From a checkpoint of a small masked image model.
Training: muon at rate 0.034, 8800 steps, batches of 256.
Rows from block 6 of the encoder of a small masked image model, named by matrix and row number. Rows with one number belong to one neuron. Each number is 500 + 25 x the weight over its row's rms, rounded and kept within 0 to 999. All counts start at 0. Numbers have three digits each.
After each neuron's rows are labels from the 100 images, of 14848, where the neuron reaches its highest value: "patch colour" is the nearest of a few named colours to the mean colour under the peak. Only what is clearly more common there than usual is listed. The data: telescope images of galaxies (Galaxy Zoo DECaLS). In brackets: how many of the 100.
# fc1: MLP up (encoder.blocks.6.mlp.fc1.weight, 384x192), inputs 96-191
# fc2: MLP down (encoder.blocks.6.mlp.fc2.weight, 192x384, transposed), outputs 96-191

fc1.358:486478529469469487443474508515485500494425550491511498550521527498521489481536484504493494514468489537495474478520518491490535496518466510478514471456529498492507510533484530491514476472450537547549509480512514468514483498548525485483485474481520486481469481542507507515510518516544542485
fc2.358:517513522497516539531519513498497493457510474478538537502492573466530458509519530492474523494502508477506494480461484519552489534480490484514470522503488490518481471495531505509544525500518516491502480520522503514511566495476503444486491528469503477493467522469476444528469505474463495491
patch colour: brown (55); grey (38)

fc1.137:483520521490457462498535525503528507514519495538479492518509504520526488501507475531512502483499499491533516494497533512538495461519526513490455507505494519519509545511487513487499481527489494469500530504499458525523505458509524482525533496500498474451503484549436468460463517508537526520
fc2.137:488542550529491463525511516497547474493510486502481513508546432561503536537500502517470494486491519478506504488491488462520518552512488487473504470475511463564487549435527535505504520504519482503524550492495434478483497509459487477498503499469546506532489478488513521530492480510465516515
patch colour: brown (29)

fc1.26:462468502472516492525532494481502466503494473515475497530530483521476481498446517454537505528470492503498471493470503529491488495481533513460453503519541467483494496511485462459459520471530481509444465501510548493517534482540554508515465527524504469503504505533518486537500464524462498551
fc2.26:492456499504515477457505494484475500509405544521470493560490514483470514478515516529509523469515481474528511489514471502505487520521477453512497543476470471503527535492534495486507517496460464490526486499536478464531492494463533528499491463497493520470500542505513484508506509509507489501
patch colour: brown (47)

fc1.163:512528469499482502465497468496517551518516454482507482528515523552466462487520520480547511491491557513489516504511515514461455505493453480490478467499495511497486481509482474475536494489541514466530497491543548527458538523497434461560519500467485486485534471464544522514500517491546508517
fc2.163:494462459526526499511507502515530479500506493486568523493416506502507498480519457494483516479492518501498517502492463499482522495475513486539513484519519479482490500539472517513473495449476474495480511493530527532525488469485512510488440503484518489517553462534509459481535492502519445475
patch colour: grey (40); brown (37)

fc1.324:509507486490536544510467473533533532461500528500460524522483474544512485462478516530503457507486500477531480481570493536513489470526455483518490491523509544465518500523519484477477474494508478467531498478511496468495536498506480522461502533535522525526495481486515472508464507502495502480
fc2.324:486511527511515503509494489437513509512516514512484482497478497576509520510524538545526542492485488502539477473515476528453482497508529493518492450507511478511524490436541474530481504492468487478500479534517495515501517440497517500515556500498514490517499479508439485535476500521486489487
patch colour: grey (90)

fc1.42:490518504509504454527532500549522521523481505518518487526523539471447499501484487540487451504504484498459487516485507520513476511502525473437481463493538545498466525497504538479535485514498478469504504504435555478534494463481507484461534497509519487477508516534491531470512493460491479467
fc2.42:527504504466487503467475507515490502490495496507508536503498520490509498529494551498530458500486506509492491533524478474501505520507481511464479546447484487494486505506520434474483514523541535509458508435474484552523511491499566510503466480540477514459486477497521472496494511530515477508
patch colour: brown (53)

fc1.48:448474537512525473477496479501502470520520531510494495521501571505492507512519518493513452503553512468469519484472528508539488510480495461487562467482484521538478470536512466474500546522510498492541491503502548518475522467519539501522491481488534516470480465473491536510461502533509512501
fc2.48:502504519510504481517480514491457460509482464527538515478480485525465504467466484501495484462523497472495476527533534521488514478510515518481514472571535463488537490571493495486537473491501456495481526474510531523517485507483501530585475491480479511528516497527460494520497514527498464532
patch colour: grey (65)

fc1.314:510499492514497490496474536478466487437517460524462537535465517488514521516483515503484511489478475473533477474466530516502503514461502531500535477544501455496535520481515506483505515512513541462456439507474463527465538500515514472495552505515520497528490519521494514495485532503485492503
fc2.314:472544507491502503490486490521504460483486518510490491480504484475459466489559510507486498501518498502464467527527490458492490506552542472476511507494516483572461499518517500516499526541501512545492488448483490496541498433536559464502496481540489510509473494500495478471499502513493498510
patch colour: brown (33)