A small masked image model, trained from scratch: 8800 steps.
Rows from block 3 of the encoder of a small masked image model, named by matrix and row number. Rows with one number belong to one neuron. Each number is 500 + 25 x the weight over its row's rms, rounded and kept within 0 to 999. All counts start at 0. Numbers have three digits each.
After each neuron's rows are labels from the 100 images, of 14848, where the neuron reaches its highest value: "responds to" is what is common among them. Only what is clearly more common there than usual is listed. The data: telescope images of galaxies (Galaxy Zoo DECaLS). In brackets: how many of the 100, against the usual share in percent.
# fc1: MLP up (encoder.blocks.3.mlp.fc1.weight, 384x192), inputs 0-95
# fc2: MLP down (encoder.blocks.3.mlp.fc2.weight, 192x384, transposed), outputs 0-95

fc1.322:475515485485468525518507522457450523487528487511465479504489488509477440471538522531537499543512470493517563501445475457513504490490525495528508493503520508499537525502460474537461512469517540476524486450499510511475458519522495483525553464461446494498455487467510546473484506514459538521
fc2.322:475542495510483517504530511496499507502507536509461524475543488508539442490536484488508467570489490482523501514479476482508495517484511500558495504503487533549487522520464510506447520471500497501474498489479522482482481475506513509506532512451448497469471454443515553516488506464483543489
responds to: shape: featured or disk (62 vs 30.5); edge-on disk: no (57 vs 24.7); bulge size: small (28 vs 7.2)

fc1.136:488491450495496505536540474504516527505504518519477499504486514498481451548517494485498440512494473467462514474485516493506491462554477497500472511487505551515475506497508475510520518507519446512582493493528530502483488489520472515549497483499476505502483504499520521493527502502502529558
fc2.136:468485519514487494488524482503518498534503479449531528505528480489484508459466503548525485505490537525478521491523518508471519501461499494471515459507468452483524506566517492474530496496543473530477566484467525464487469509501509538506480485499491484515538491518523511485498510493505538504
responds to: shape: featured or disk (66 vs 30.5); edge-on disk: no (56 vs 24.7)

fc1.243:528493496461460526547531481482490504539517536519477500511492455497497481495516502468494455506439500496475495475482514495492493498491541495509484522494542502491539506504491504513498506526473518482467547517505494495475479521505514479514482458463498513467521500486493483507551549511493538486
fc2.243:503515476500477502527496470496466525506518517485503528487512528501533531531472509539527561523502460479431523468508469522475511448519506487493485507488519454475545531529478474526479528496441500536507495545498445514546476490519510522514491520484534466527490488481473484501502482473497523510
responds to: bar: no (30 vs 12.9)

fc1.348:488445517453531538530519521531523504459497493507521541416491552513503509504515480536469489533489508489487495522481499491489531535502446510485525475508467470485519511502446505530494534508518456503519485497502504514478493488514539498545478460493535476502512493508510523520457508456489504486
fc2.348:543518509460487460503469516478478516507467490521496510507488494551489502506519495508495491531509469481463507527489496486504453522503502457549492488517525528510453518462499519484499504522464545478510518508468477478457518492420508517477488491502551477524497502517506514485533513522495496508
responds to: spiral arms: yes (42 vs 18.8)

fc1.230:529520535501509537533487537480505478516519490542534545525465505519467523472491478504439503514550506549497473489517466500514466510488507498509504538496531520496473516435508485493496528488502467500494503507526466467479500506494464494537479453475515495489514536500493535506497525492508465464
fc2.230:494485494488508541484484473514521452539510509485483497539510494469519499486483496500516482490490479520529534469522528518508476485476508487520462459480508511466517476484475517531511528545515489585454471461433518521519496488487504444472490484528488506480470478505477515492517524507493497503
responds to: shape: featured or disk (60 vs 30.5); edge-on disk: no (53 vs 24.7); bar: no (34 vs 12.9)

fc1.57:500476471474487527494515508479525497513515512472532445538530489506500456539534489506495503503504510457512484481494496465482499455490512518512521494524502492479478516510479531548472592519491514525473482504503479531516483509499509484477531452501523528482480496494483494485498534474526498501
fc2.57:491495517478497464500520482465501510513476507511495550471503510449487468502500477483513491494546456497501532473501478500487509462494528441505546456504501512518495496462527495538543498514509474534555466511513550488480492532492493555537515511479536500503535477491502502483502501522477521526
responds to: bulge size: small (25 vs 7.2)

fc1.250:499456477493513505484466550503484486498510514471521514498532480491530474502472500493433540464503505487496499534507539513506497451505494505515512499517487536472475462459497482513504535476521546528489498491479529511462466489519525514506512517475464476504517530477501530539521511483509502474
fc2.250:494468525436478484493524521499510488515479487489554507514507472522506482510525486480471521529521474476509476513494546520450476489439494531507519526511466476481466494504493504531565532458539509508488517474530500508497494470497532495497475534514479478526508522487527539481467481482526471476
responds to: shape: featured or disk (60 vs 30.5); edge-on disk: no (53 vs 24.7); spiral arms: yes (44 vs 18.8)

fc1.9:547483489504461486515472497464451454481516483538489474473483506510496479484467525470522467508503517552542538531496560489470474520551480499543530506515488484446495494519462496515451519493544510508526476463517495506485509484484520487477460487477513471504487526472529448496477481514487505484
fc2.9:485534527539504496488441465520547514542500487471459535478492522490514481485500547529494482553519452460484523506512484561536446489526537496501467473512529516484548518518528507525524508469520478486504490502493523486480462494508509465491549550492525496479516514525499482505516507497479539525
responds to: spiral arms: yes (40 vs 18.8); bulge size: moderate (28 vs 6.6)

fc1.43:495485465476451504492483465477522547518513533519479490523480487504505503488476510517516524517499520490478500492477560539473530505500521482505462480520453465484524495537522539497496524463452511515535545510529494511535444494506524482542476495486509520497509535484487477518492522506521495496
fc2.43:475509508538497459510524483450548509517501477515521504511501495524490498531546502535553520524494512502534528477488505523473465483490516508513496545508489492515485470494534472533475512505487502518499498512493477478477481472476460530487496523471497527499535515469522511484482463500482446524
responds to: shape: featured or disk (64 vs 30.5); edge-on disk: yes (31 vs 5.2)

fc1.11:514478470496502456500520491490508534540483457500488403500485501503496503495486560470504512466465510510458483502462453492502504478522488533513519483513453537525547486538491495484452485517466511481493462490504489499499497488473500508500464503499494490499499491487493496496512465547491531512
fc2.11:504470508494489429513500503474491438500495440501481504505497516507514489444527536498503564515529514504499484443523508515513481480497549507514543512501504513475546532517464519486459452525498523512481519471490497516527507467500529504516498483507468500510545532453522519504525492517555517480
responds to: roundness: round (49 vs 20.3)

fc1.58:500493490526485498572520472474474474491519485475523439493533533472494469469520502524481457512522436505472517503499536479480512502507511526538495523480500532480517482489487462489508523528463534472491473490520494521502515501490493498477473481499526496508504509456522516473520525523512497516
fc2.58:521496494501489499496489486497550525508518513545506559523523490498505465500476510471498485568495466483457513486536477534560466498516482455489508511493476456530483481517534536480542540471525497512549508498482511491459491534468520515506523510460456500506495501510489467490465484484483469481
responds to: bar: no (33 vs 12.9)

fc1.54:508523518499470549504490502461503493535520482531521531500479503513502472494492492552486442478514506468531523521479493479479446519514487486536503541489469522496537508518499494525501520486496477476483458509501514527487521510477509501472503470471483494505517505482524477553523479503502513533
fc2.54:465476497520565493508512469518495469516517556473487489550477496461495524479476525503528489489533498485469498449524514525491460496522528468465514483512490517505457488543485515502542519483510503535487479483504464532463501539533490498503485524500492498466506505483484551482495498500471472515
responds to: shape: featured or disk (66 vs 30.5); edge-on disk: no (57 vs 24.7); bulge size: small (34 vs 7.2)

fc1.174:490519501489507488487466551494511481508517543493483493452516487501488492554495523519502532501537473469451521534508498482467494526503480505521495527525490464496531493551451467551475492504522465492487550493502495527490500496524498503508510463448494504524496521537489468476463468511486526519
fc2.174:466470562506479514449522500484523509525474451493547443490499530493473571477478524476478541503506437499515501468483460466508513480493475482504537477502476468472483501539521491491531528527535491456484522503446515506444498511491524504497502511535527500527495503536517515478463550513514528500
responds to: shape: featured or disk (69 vs 30.5); edge-on disk: no (63 vs 24.7); spiral arms: yes (48 vs 18.8)

fc1.199:495550486486556508506493469517487521489555529477564469497492529480491529493512496508525525440463507464451527505496540535524514475520493512462507521490495520532488505485484471519494486529516503456492518502487506533517492505479506521531512488468523524483485514489517503476481542491499484496
fc2.199:490499478505480519441468526496527523532500496506473591485511475518461495496500512550494540517471461523509471453482477442468459526473478527509482515507527453491510519497519507490512506506486518502491490501478485512510516515488536512460475495484437498536515467514499506510550514493481484508
responds to: shape: star or artifact (30 vs 1.3)

fc1.90:545486502428504497513495488513476470510493503577464469527513535507536470504514484473508498526517486515489451526495479523552520457498453499515481504515500551515501525520498541548470484501480526484547468515495504535510482514527480501496491490485541513510479528483522459497501516537463533507
fc2.90:493511481529508492535472456545503441492452531526471488484493551530494530499518536515504493478495530472536469456510498467493469531559488469526487505485517513440462479459450479494536496524517467494556496489534526527475503481525532513476493532491483529490501522513509484508512519505460478550
responds to: shape: star or artifact (35 vs 1.3)

fc1.282:518474515476498494531460494508536509514503479511501519518450504473513515472544472516472483528491471513462501456493525510533492506467478501471460522478522480471535490474468568491528514508496528475519473537526493490488466464510487513525441485454504545529483492492528488470487461481479512486
fc2.282:475524489507481522485493485532444484475527472479491462501544519521505491491503503484499539509487527476494485437467525486522457495483512478498492483478519468462503531486487511538482540510469473505494504527466524498456479542494501452499518495496524500446494504489535474514500521500490509483
responds to: shape: star or artifact (27 vs 1.3)

fc1.313:476505517545487463516471488479474495457519520505484508481570495536482496463507510475514459543525534511484462470479494488475540515459458558495508480514495493496500538484488533533482485549516513548482518530501492482439500514474574496493541463493479495481489518521481530504517529509466492511
fc2.313:529502520498510475474471497508481510485516513475524552511465502468485492533460462478460480523500530520475496524509478533512492551426493486494542484484523497496511499497518530496499491486533474503477468516483544528484508507480503519500506457515507438496540501518509508495456509515550527485
responds to: shape: star or artifact (25 vs 1.3)

fc1.150:557501488478514514543475477529501502464517515476464502475539567472510497470544528533511511521460507462467507487508524481532462510526521512483504496473459490519492475510494528527514520498463467541515510572488501482486441515499509492478458462508511508496515506504530511487547511496523463522
fc2.150:480527502498460485504527482502486504490496494488508449466501499479538472529463494510517476520525491475531525486503491503549529504508525482520444519499477491513518518518525502485495496517493493540509467487493511500521480501544511474501541513513459520498527502503505536519485514504511471493
responds to: spiral arms: yes (40 vs 18.8); shape: star or artifact (27 vs 1.3)

fc1.113:482505444473491503539507495530526511484507520517509477467504552552509482505525484508472449516507481480433526488509474479497507512487513491500494504469509569453515461499483490550555527503533457496531484507558530553501471488506514439520464488466497489484480527477498486505495538492489531531
fc2.113:501489535491443542504525501485468532491509488495502552509490498465510473486542466454460515493530510481526506490481463487447490541494505507518490502537520457533512460471488529491543523487505496512472458498494502507525528468454531519513503479555501527475483527533457537489542496508481502519
responds to: shape: star or artifact (33 vs 1.3)

fc1.337:504546492485547498502526459537528492477498509484515484542531546481476512522473516506461524486484531493481518517492463474482482499489490525464512464479501524542472493479547513490505516483477458501525515445498489488495502469508502534428484480488488513547557490508524504521525520500473517477
fc2.337:472534530482517488453503536497498511508486518468475507493495505518487502534489524501464531454511482527515486491522520533495548509486491455487494459479516493507518477506531499483526487507537505536539493495531518512501514447530474484484461494506483464494488496489448465503522511473529506557
responds to: spiral arms: yes (39 vs 18.8)

fc1.21:540518508527530495559539489485487464481498479496506461524505450449515483512536507495480499492525488490499552456551510479499471512506497511508499478505517492505508457513461461554475494492485511496520463481492533499523518490552490465491520478516516471497474531486476511484517484474491519504
fc2.21:490525501515479459468493446492495450519465521491541539521538508556528484502488512467490543513505468493497469488509497507500486488495468493492544514514505489518465532487491470495470492527509481510508498535499517475451479525486538496515458509541459534512499525495539497475529502507486524456
responds to: bulge size: small (26 vs 7.2)

fc1.380:496468461472531505483494536530503478458539504477496471482482539533491477523507520497467464535480495478467443499516471465525505536498477497525476523491518510486507503525529523528526528548488551475493454515490503540496489489457535519514498503491498496516468515435462477535494512499498535493
fc2.380:461529494522495487459519510460461528523502441475551487428500521512466521515493486501496504504489467514509478456514513515498518535489461472492475442531445493491485506510492512493552515489507488511497524479522520510527472486481490508486472517517478459507494465510504489524478542521529453458
responds to: shape: star or artifact (34 vs 1.3)

fc1.184:522474516525543444497481502492513508512532526516510504542534500482474508516513534513486515485487477489465512453558505504504527549496491475511503529489510518516533471483437518538533518528535479511531483493499504514509499422535510547513544483506482510483529544459481459502459530517466476483
fc2.184:464466491491482542483535544487468514487476477503530446480491517476524510522484516463527484486512495504511538481465440500478523528524479440496469502482486528497488508508524469549535521487465485486518475493464592492494499475468507550527479524503471478473503524492490521544491484530533468520
responds to: edge-on disk: no (53 vs 24.7); shape: star or artifact (31 vs 1.3); bulge size: small (25 vs 7.2)

fc1.290:493513467541490511520498483497479522521500514532471508527471463481503459488498512518550493467546503501463478481501482475541505543497491493486495483525455443517506469512516513486518489511505524545516487486504497526482470485483536481467468504462490530516535508487504517465474505497562478535
fc2.290:493540468521528496507461478519518528538480508503476524516472514511534528542506520521535530526531498529516512499473521533494501494515467514520495455497503491499512475513512486525509517484511468481493503512525496468459526478533493481492457481487518505523522478503515433474470502516536509507
responds to: shape: featured or disk (72 vs 30.5); edge-on disk: yes (29 vs 5.2)

fc1.288:518462478442472512467521552507478515509525525497538502470552533523472523500498511500517529474498505482495462492475492488442499525510512491489518524539525495548507491480488485479477517510495522501518477532516463525503497447500490542491507458499541510466503564549495483500476515500485515506
fc2.288:478502519505554502483530509520504493499469498516513512536490482488499517468506508482478483486448516529556524486520451503479480519461510492519539479530505486490500495466466489486491516503465533518484531496491508530493492499509508477520533482543517514489495492491500497498479471503519534484
responds to: spiral arms: yes (42 vs 18.8); bulge size: small (26 vs 7.2)

fc1.249:465479510491497526539504497488491523521455517536460527489496489488508459552517541507487468496489461450471442488476492504473469505531523511478522481484494526465501484492498526557536530538503476521518472515505507498520505460451490514552488513490474484526481492445503462495513465493507505517
fc2.249:513541505508484476497505516524501525486500474475490509501454498492472474475482497514512536484481545529474503506478475516533508517480495491513490510496452489532503484506492504465466466469488492493488488524459493511480453533474518505527518489480559529430516487500526493516452489442555476475
responds to: shape: star or artifact (26 vs 1.3)

fc1.324:481521496497550488487521508480476545487474503485469490541490536474533470528513510519450496486482522504429517497530497499539533513487533529477517530486485488527507498512502485515471499453501511519491480474451498501544511456494485502489507468506529496504481524488480487505499481525483487481
fc2.324:529507515527470493519517534506497519477487470552525503478479478534484527477528484537490522497475489476518498542501490475485494512533514473472469510431538463486489481437550475471498494516535447520517511472485472492517527473469496502496457470488486557519521489493509511494567510507479524526
responds to: bar: no (31 vs 12.9)

fc1.67:521512517501505542498512450522544537463533528494527477489507503493501521515539469490541475458518520479483473501480490523469511496512516497531463543522535462533525480518498523512527515478480499485478496492527491500510515484501463486546514477454544530505497482458511471507522483502480485501
fc2.67:491473478498467500545523492474503503460512513541526530466506511476476484496533497512518503496475490506487509472521492445515541483479497498482543477518524509474514514480513517541524505506546471499548530485512493479474487497457568480503511495571484474536497470489521530493557499487521555497
responds to: shape: star or artifact (25 vs 1.3)

fc1.143:529491435446498528528470490512501464515505482581486509514521515458520489539488483470489512522529495497513470495494517508500521492512510505528507498465511531502497512495487521500496465527490528542500447490507514532545525511514480539500512535497503489542457507504491482497478491537470524544
fc2.143:500494519531509478467493519479486520533519512514490493517495522522453535486461512522488488509535457504470521494503507514507499482505536498496509560456534459474556517507481473463554509525499515526480526464475457505492479488474473498483512486500520516477515508509493459485484495512479501521
responds to: shape: star or artifact (27 vs 1.3); bulge size: small (25 vs 7.2)

fc1.354:512523516509494508463476489438530474516471500480461500569494428489508478509493474465466472484520496510490460553505500498479504505556461476504535545466518487510502475544511514485494523489475486515468496469549464501514476499513491492532504488553488544486489505499512518474530512497458481484
fc2.354:520515509527490511491526554433509481529486495518486574561485437529528462520484516498473459532533517517476489543498479480461492520546507468481543519494490487498516491530530520533463484516476501529516506472475495489520468508495482523522520494548529515526444505487510503486522515487486477525
responds to: spiral arms: yes (40 vs 18.8)

fc1.91:507524454511547498450514508448471536503493511462446486480520502471502500513502488507532545526525548478491472495497499489532472516537507484497477522527514487497487492518474535504503491503497489529470472534507467516472501468468540471546527489527507513497493538494464484452484495505457529493
fc2.91:529455537473470529501529501528527488499534479530501479492508489481500514475501520489509489483479479483499473459450512483519505520502494545487480517492446503470535502500543459449493491552502518483462536514520530524454471480496475497481510492514494525499476524549490509487513561478535498467
responds to: spiral arms: yes (39 vs 18.8)

fc1.229:534493501510500503526506518553501512518494472529533475501498519451504478498488477510510511526509490504488467537478537488469480507538517504556502531499474501476467545466486480511449497486516499515467482507540493508529514480524484477483529525479509437526502529507488513514458479481484561485
fc2.229:493489516482505481498534507513511536489497513496481489483515479487465509556516526509490497502458491501504529468475484501490501463528531470512497473488502467490544469504465478510506500524482475513508498542489458488532457477474528461484502522479531543493496501559497452505503494521493484503
responds to: spiral arms: yes (44 vs 18.8)

fc1.263:532493451506484482512467474450515496514457493477464517535505477489499499538509526519529486506533433492511508502497494470501518500526540502508474477513531462494495536450490512501525513556503467534477503492503472467478487495489515507492505500481507476504527463480480494518510465500501492531
fc2.263:491480494515503530471524488516529524517486485496494498454489489481516468500554551470511512502482503495508506478529523496481518498507507504497508505496513483483488515573522508476508508512506486459510490475512489491513497507488468535477507480510511522525516516498472521456500479437545484532
responds to: shape: featured or disk (85 vs 30.5); edge-on disk: no (79 vs 24.7); spiral arms: yes (69 vs 18.8)

fc1.211:518471545504491547516528448510509555470519469488474516508529478495464535486494530480514514514503519522492486498452489502481489477500463518498567486485490523502516495531493514545478509536505491529490510541510497563511515474510522475501536464476511488473505470496530506502510521512464540445
fc2.211:513490494493495489528488502503495520495515527524527524503493544456533547456428476519505513538519486506511487475482508543521508491503505494507489510470501540482550553494534518502526458492479519481512498515492473507515500510484515507510463525477542516512565516495493489481442519464511504481
responds to: shape: featured or disk (71 vs 30.5); edge-on disk: yes (28 vs 5.2)

fc1.145:481497473471468538502473481486493459499491557485498504546495513505455453485476505491518490530456505499500499508513466486531484519523514483502543470522483471479511495524484539493481501531532497506495516494478478473435528519527555506477538520510490497483526509529527470479486515500474524526
fc2.145:485490543473496475485503504479506484496505484497516499479493492568497558470479511513506518472547481518490493488433522493461508527482492491514534496510499517492456484504496491509537504535508506483491533525499520464464502502503532530483499498522506507503506506504509453452503538510466527505
responds to: shape: featured or disk (60 vs 30.5); edge-on disk: no (50 vs 24.7); spiral arms: yes (42 vs 18.8)

fc1.330:533486491505552483489488508566494515468506541489490535511534556478447493471522482517451500467463547541454488478530488497523491484460475495468527524497518488523497546487462530491512496483469485501533493452505499482494506505484494475477491475535489524502487518522493487492552511511482523475
fc2.330:500436529516506513539465467457461480514482471476518514465533460528515513539526490492525521477538480543471519515488492492470448481497531461500476499492486476510531527496496497526508482492537554513466515493527483506513510515497479540481505496500499521461481500495447482531552476488508500555
responds to: spiral arms: yes (39 vs 18.8)

fc1.383:574515530483498510521497455466473478468488492455509475508580541491503476515504526487519513501495457521502490481488563450503503497480503454515504539533514503471506522544496453519495514498529490494510514546497488479473497487482493526477494464527516482500510554502498472509490492472509502570
fc2.383:472517482492501501498492531489448499504556510526502520501501475494545490467480504516485493534466498531547513518467485517478490478542522484517499522491514496489473467528497523472485481499498518497504490497518493485522495497497552459455506492480501550537520535507550507515511477499512480482
responds to: shape: star or artifact (31 vs 1.3)

fc1.94:501536470510506496515465490494516495532529505489479518513564506459481488519535439569520481473471538456500485536477491459457487512523510456514485546474481503474525487536482505522499494468517505502521510521527485474497464463515510483556540456510487476539507495492487497520530485488473494465
fc2.94:523478512495520512508516529519496503523506508504531495531545467434455461477495475495481528533498487513487496482472530462500566485559526507476521509507505491488533493523520435508532492482484426520511474494455484475499514516454519472506532490519592499466461545506515501484487518518500475501
responds to: spiral arms: yes (40 vs 18.8)

fc1.133:505540493438485473513552506485472520470483509486524473474532501533487443486476530526499499501476455503485494496460488523547487504467499488500492580535505500517520518577511511528517497502505481493517489547489522494542490492487479490512490505448508510454505485494474504487474516480541501453
fc2.133:507495512511499514516506492500467485491505517513482474479500533497494468496480484474467447499498546541492520503526512514456548496526503461511504497498472523505537481473496484464499484516482494488494482469513489543502495505500513493527513535521470511481438485526509538511526478466475496545
responds to: edge-on disk: no (60 vs 24.7); spiral arms: yes (51 vs 18.8); bulge size: small (32 vs 7.2)

fc1.98:463499496506531527542555480484498521541503505503450499512532493502485486489538499534500498501515517464529459486520495510447504507511528508525471562516498510452489484480427489551487539487557454526524486520521502462520512488543509501516494480483486490529531503498490504511542460546477488490
fc2.98:479527533485472495515505498533543489514478453499512501501504506498588479522484476506509482494477499484481504474499546456547550471476498506522499476483525522467515476533553492496510528532495528494507522503507517501535479460494541438522491496521532511504493508468520526479463510447469520451
responds to: edge-on disk: no (54 vs 24.7); spiral arms: yes (40 vs 18.8)

fc1.81:537494527524533516507460542523491552487494483531513527527483472500463480486494534500527476509441487453511493466469482494497521502477456529490491539480516472511467488500509518504470485505516528495510491471526489499532493511502519497508516487482529496517498511493541531498523468526508505469
fc2.81:540481485500531464483500508521535478507453519493488504485542478442494529491493523517519504526500516490487491462467480509508487474485446509514501505488513500502527502512516497460511474511525530510523504453521482516497500494542521499490549429401518521533511533484473458477504516527491475440
responds to: shape: star or artifact (42 vs 1.3)

fc1.321:539550515533544511498574526476486497508517514511480463532530493453492493490512484548476499515492498515508541478536500486508474511493474505497501518528519527502505488503459492527496526514484487505479477486452480485474510527483481534512538444512529469481505506528451505517488488509494504487
fc2.321:454531458486449518461505505513466505511510492492508547493502496550551490494495491501479527487467490487511494485450482526471495480514494462515539514506469470524484533458538516505452489522531536496502479513473488491488504488501487480456471525510505540514550521516538509492531509512499484496
responds to: spiral arms: yes (39 vs 18.8)

fc1.149:515481485517480533493498526505507500503477469504508485524481508480525560527504498506491557505516463475447474496513510483491515525462476494511498474529514514457480514532493472476497536534546501504474495507510460478499547545502496509496473473526474496505505504473532511491430538517514459500
fc2.149:524497471491483491502506521483486473515485466483517476551475528524527508537493494520508510521555484484455483530519505485487511500485511532537514483510516541471484536495520473456400513515525521522467471517513477487480541542451455487500477483519450504519508501493494511514486531535475472523
responds to: shape: star or artifact (33 vs 1.3)

fc1.287:464480491515519540492461472528503494503473492475494499523456496493490515493558497541497526495503510489522485488503494516526488469498509516495527551453494480506514525522538500463443487528507461510479487507476476522465493517514452530490523477524473475493484545494524450471520498541507513523
fc2.287:500551530493525476480485470495520503503499524524491447500491518524477495474489536495514470422505544482476514506476480504505511539517508487508541496502478502517490470493476523515535514511480506487485504488535481520491471528535481522470463518492528476491521486454540486507525474510523464539
responds to: bulge size: small (25 vs 7.2)

fc1.323:508485518496533506496500494467490485523518560534516526490530500504479468482513517503490520514496508474444518501489540458494488529469511426510444527519528501457546513502466546514511499505530492471529542529496491454491489515539505527525487486492531481548494513493502467481501496530521452505
fc2.323:496464503472448496497520506508479501530485434553460466509502481509503484502506475497505512518503488529548470519530473510531524468513468516493534492473479519508482480483536538492503549532474508457486477477490496507479473492478503475484501494528492545481520527512513509521483483510525487486
responds to: shape: featured or disk (60 vs 30.5); shape: star or artifact (25 vs 1.3)

fc1.318:508479470472471508544489479551500470505519495522514479557481481488495445511530519488482493544484489473516511521528494501522466517478529554488514473499490490481514515523460543508467531504475518536510489504506449478487452488478509497485521469521517496502490479517492514508507491428578462456
fc2.318:482478477463506558469469492468476556472511534515523527454541522543482479500520509475514500524484494476489488419495495463488533490487521460491515504470533490495532508506545479512495539554465464506499464524481486523499497494493495463492523453509473515488516487509489517520516517544471504507
responds to: shape: featured or disk (61 vs 30.5); edge-on disk: no (53 vs 24.7); spiral arms: yes (43 vs 18.8)

fc1.46:505491456507540488468481509492553509514514537491460512534520470501474500529521476495524482502528483454438541476513492508514520567491482522484462498506486521487511475500495515526463527452522528527490475526488489522483507510506491465565513491471540537484463527492493520507481476476528502502
fc2.46:551494498465500526500506501507536502447446523518536526549498467500490487488549500520472505519514494520507485511520453509509510492543521488499495515478516528475539521486523481519493475495522478508529497501487518458482497511481561449525470482525486518518496517501479499500528527455523514504
responds to: shape: featured or disk (62 vs 30.5); edge-on disk: no (55 vs 24.7); spiral arms: yes (42 vs 18.8)

fc1.128:511540503526495546472506486526507501469538454497502497531481493505507510463522510438502488465419461444446494510502508480441495468512503489464541524495512528523502528527491545522522533509466509563543509538520509500493474547471518502502526488509493491498510509465500503500512510488494530517
fc2.128:492508501477484497467482473476500522500507536500522500500482553490499521491474476493483466459482482475500545500487533488507493487529534479443493540455528562496497513527445500506463502486479519508561502499511479506483498540452477511495504523485496528543524503508467541522488507490456485521
responds to: shape: star or artifact (34 vs 1.3)

fc1.175:533470463444478510519496439520469501473496504505512516504493491535463450504515520497481491545509499494485461480529461473486507472523550497532529513530514500494508487569502532532471564505505452520498481508492484533484495495486473496500496460526534463491494517490502474529525524495505512489
fc2.175:500545517493472466492544509461510521530495480525481492459490488543479548474476484515468488474524497496473506476453502518512482528510491507524468507509498510479527495494511470479535474550517534497511485454492530496502511466498481475516493495474512544513499524476489488502479477513494547550
responds to: shape: star or artifact (26 vs 1.3)

fc1.96:528502491476480503523493489510529512440532507472503463496503475513516462526537525486467524507500543491500491531528480478534475507495464519534481540508485484472496508483459513472484529508553482507544476499503513459478544505507534468474504494442504493492477524535456520502489496470456467515
fc2.96:532524474521498465487485500476518503497508513488501525455473495493514514512468454531500489542539465497504478512487475492464510522490537465496535500495494524540488531507477484532497480497538518514486531478460540509452524549453496491534489494531512498547491474478481496504540518507537524459
responds to: spiral arms: yes (39 vs 18.8)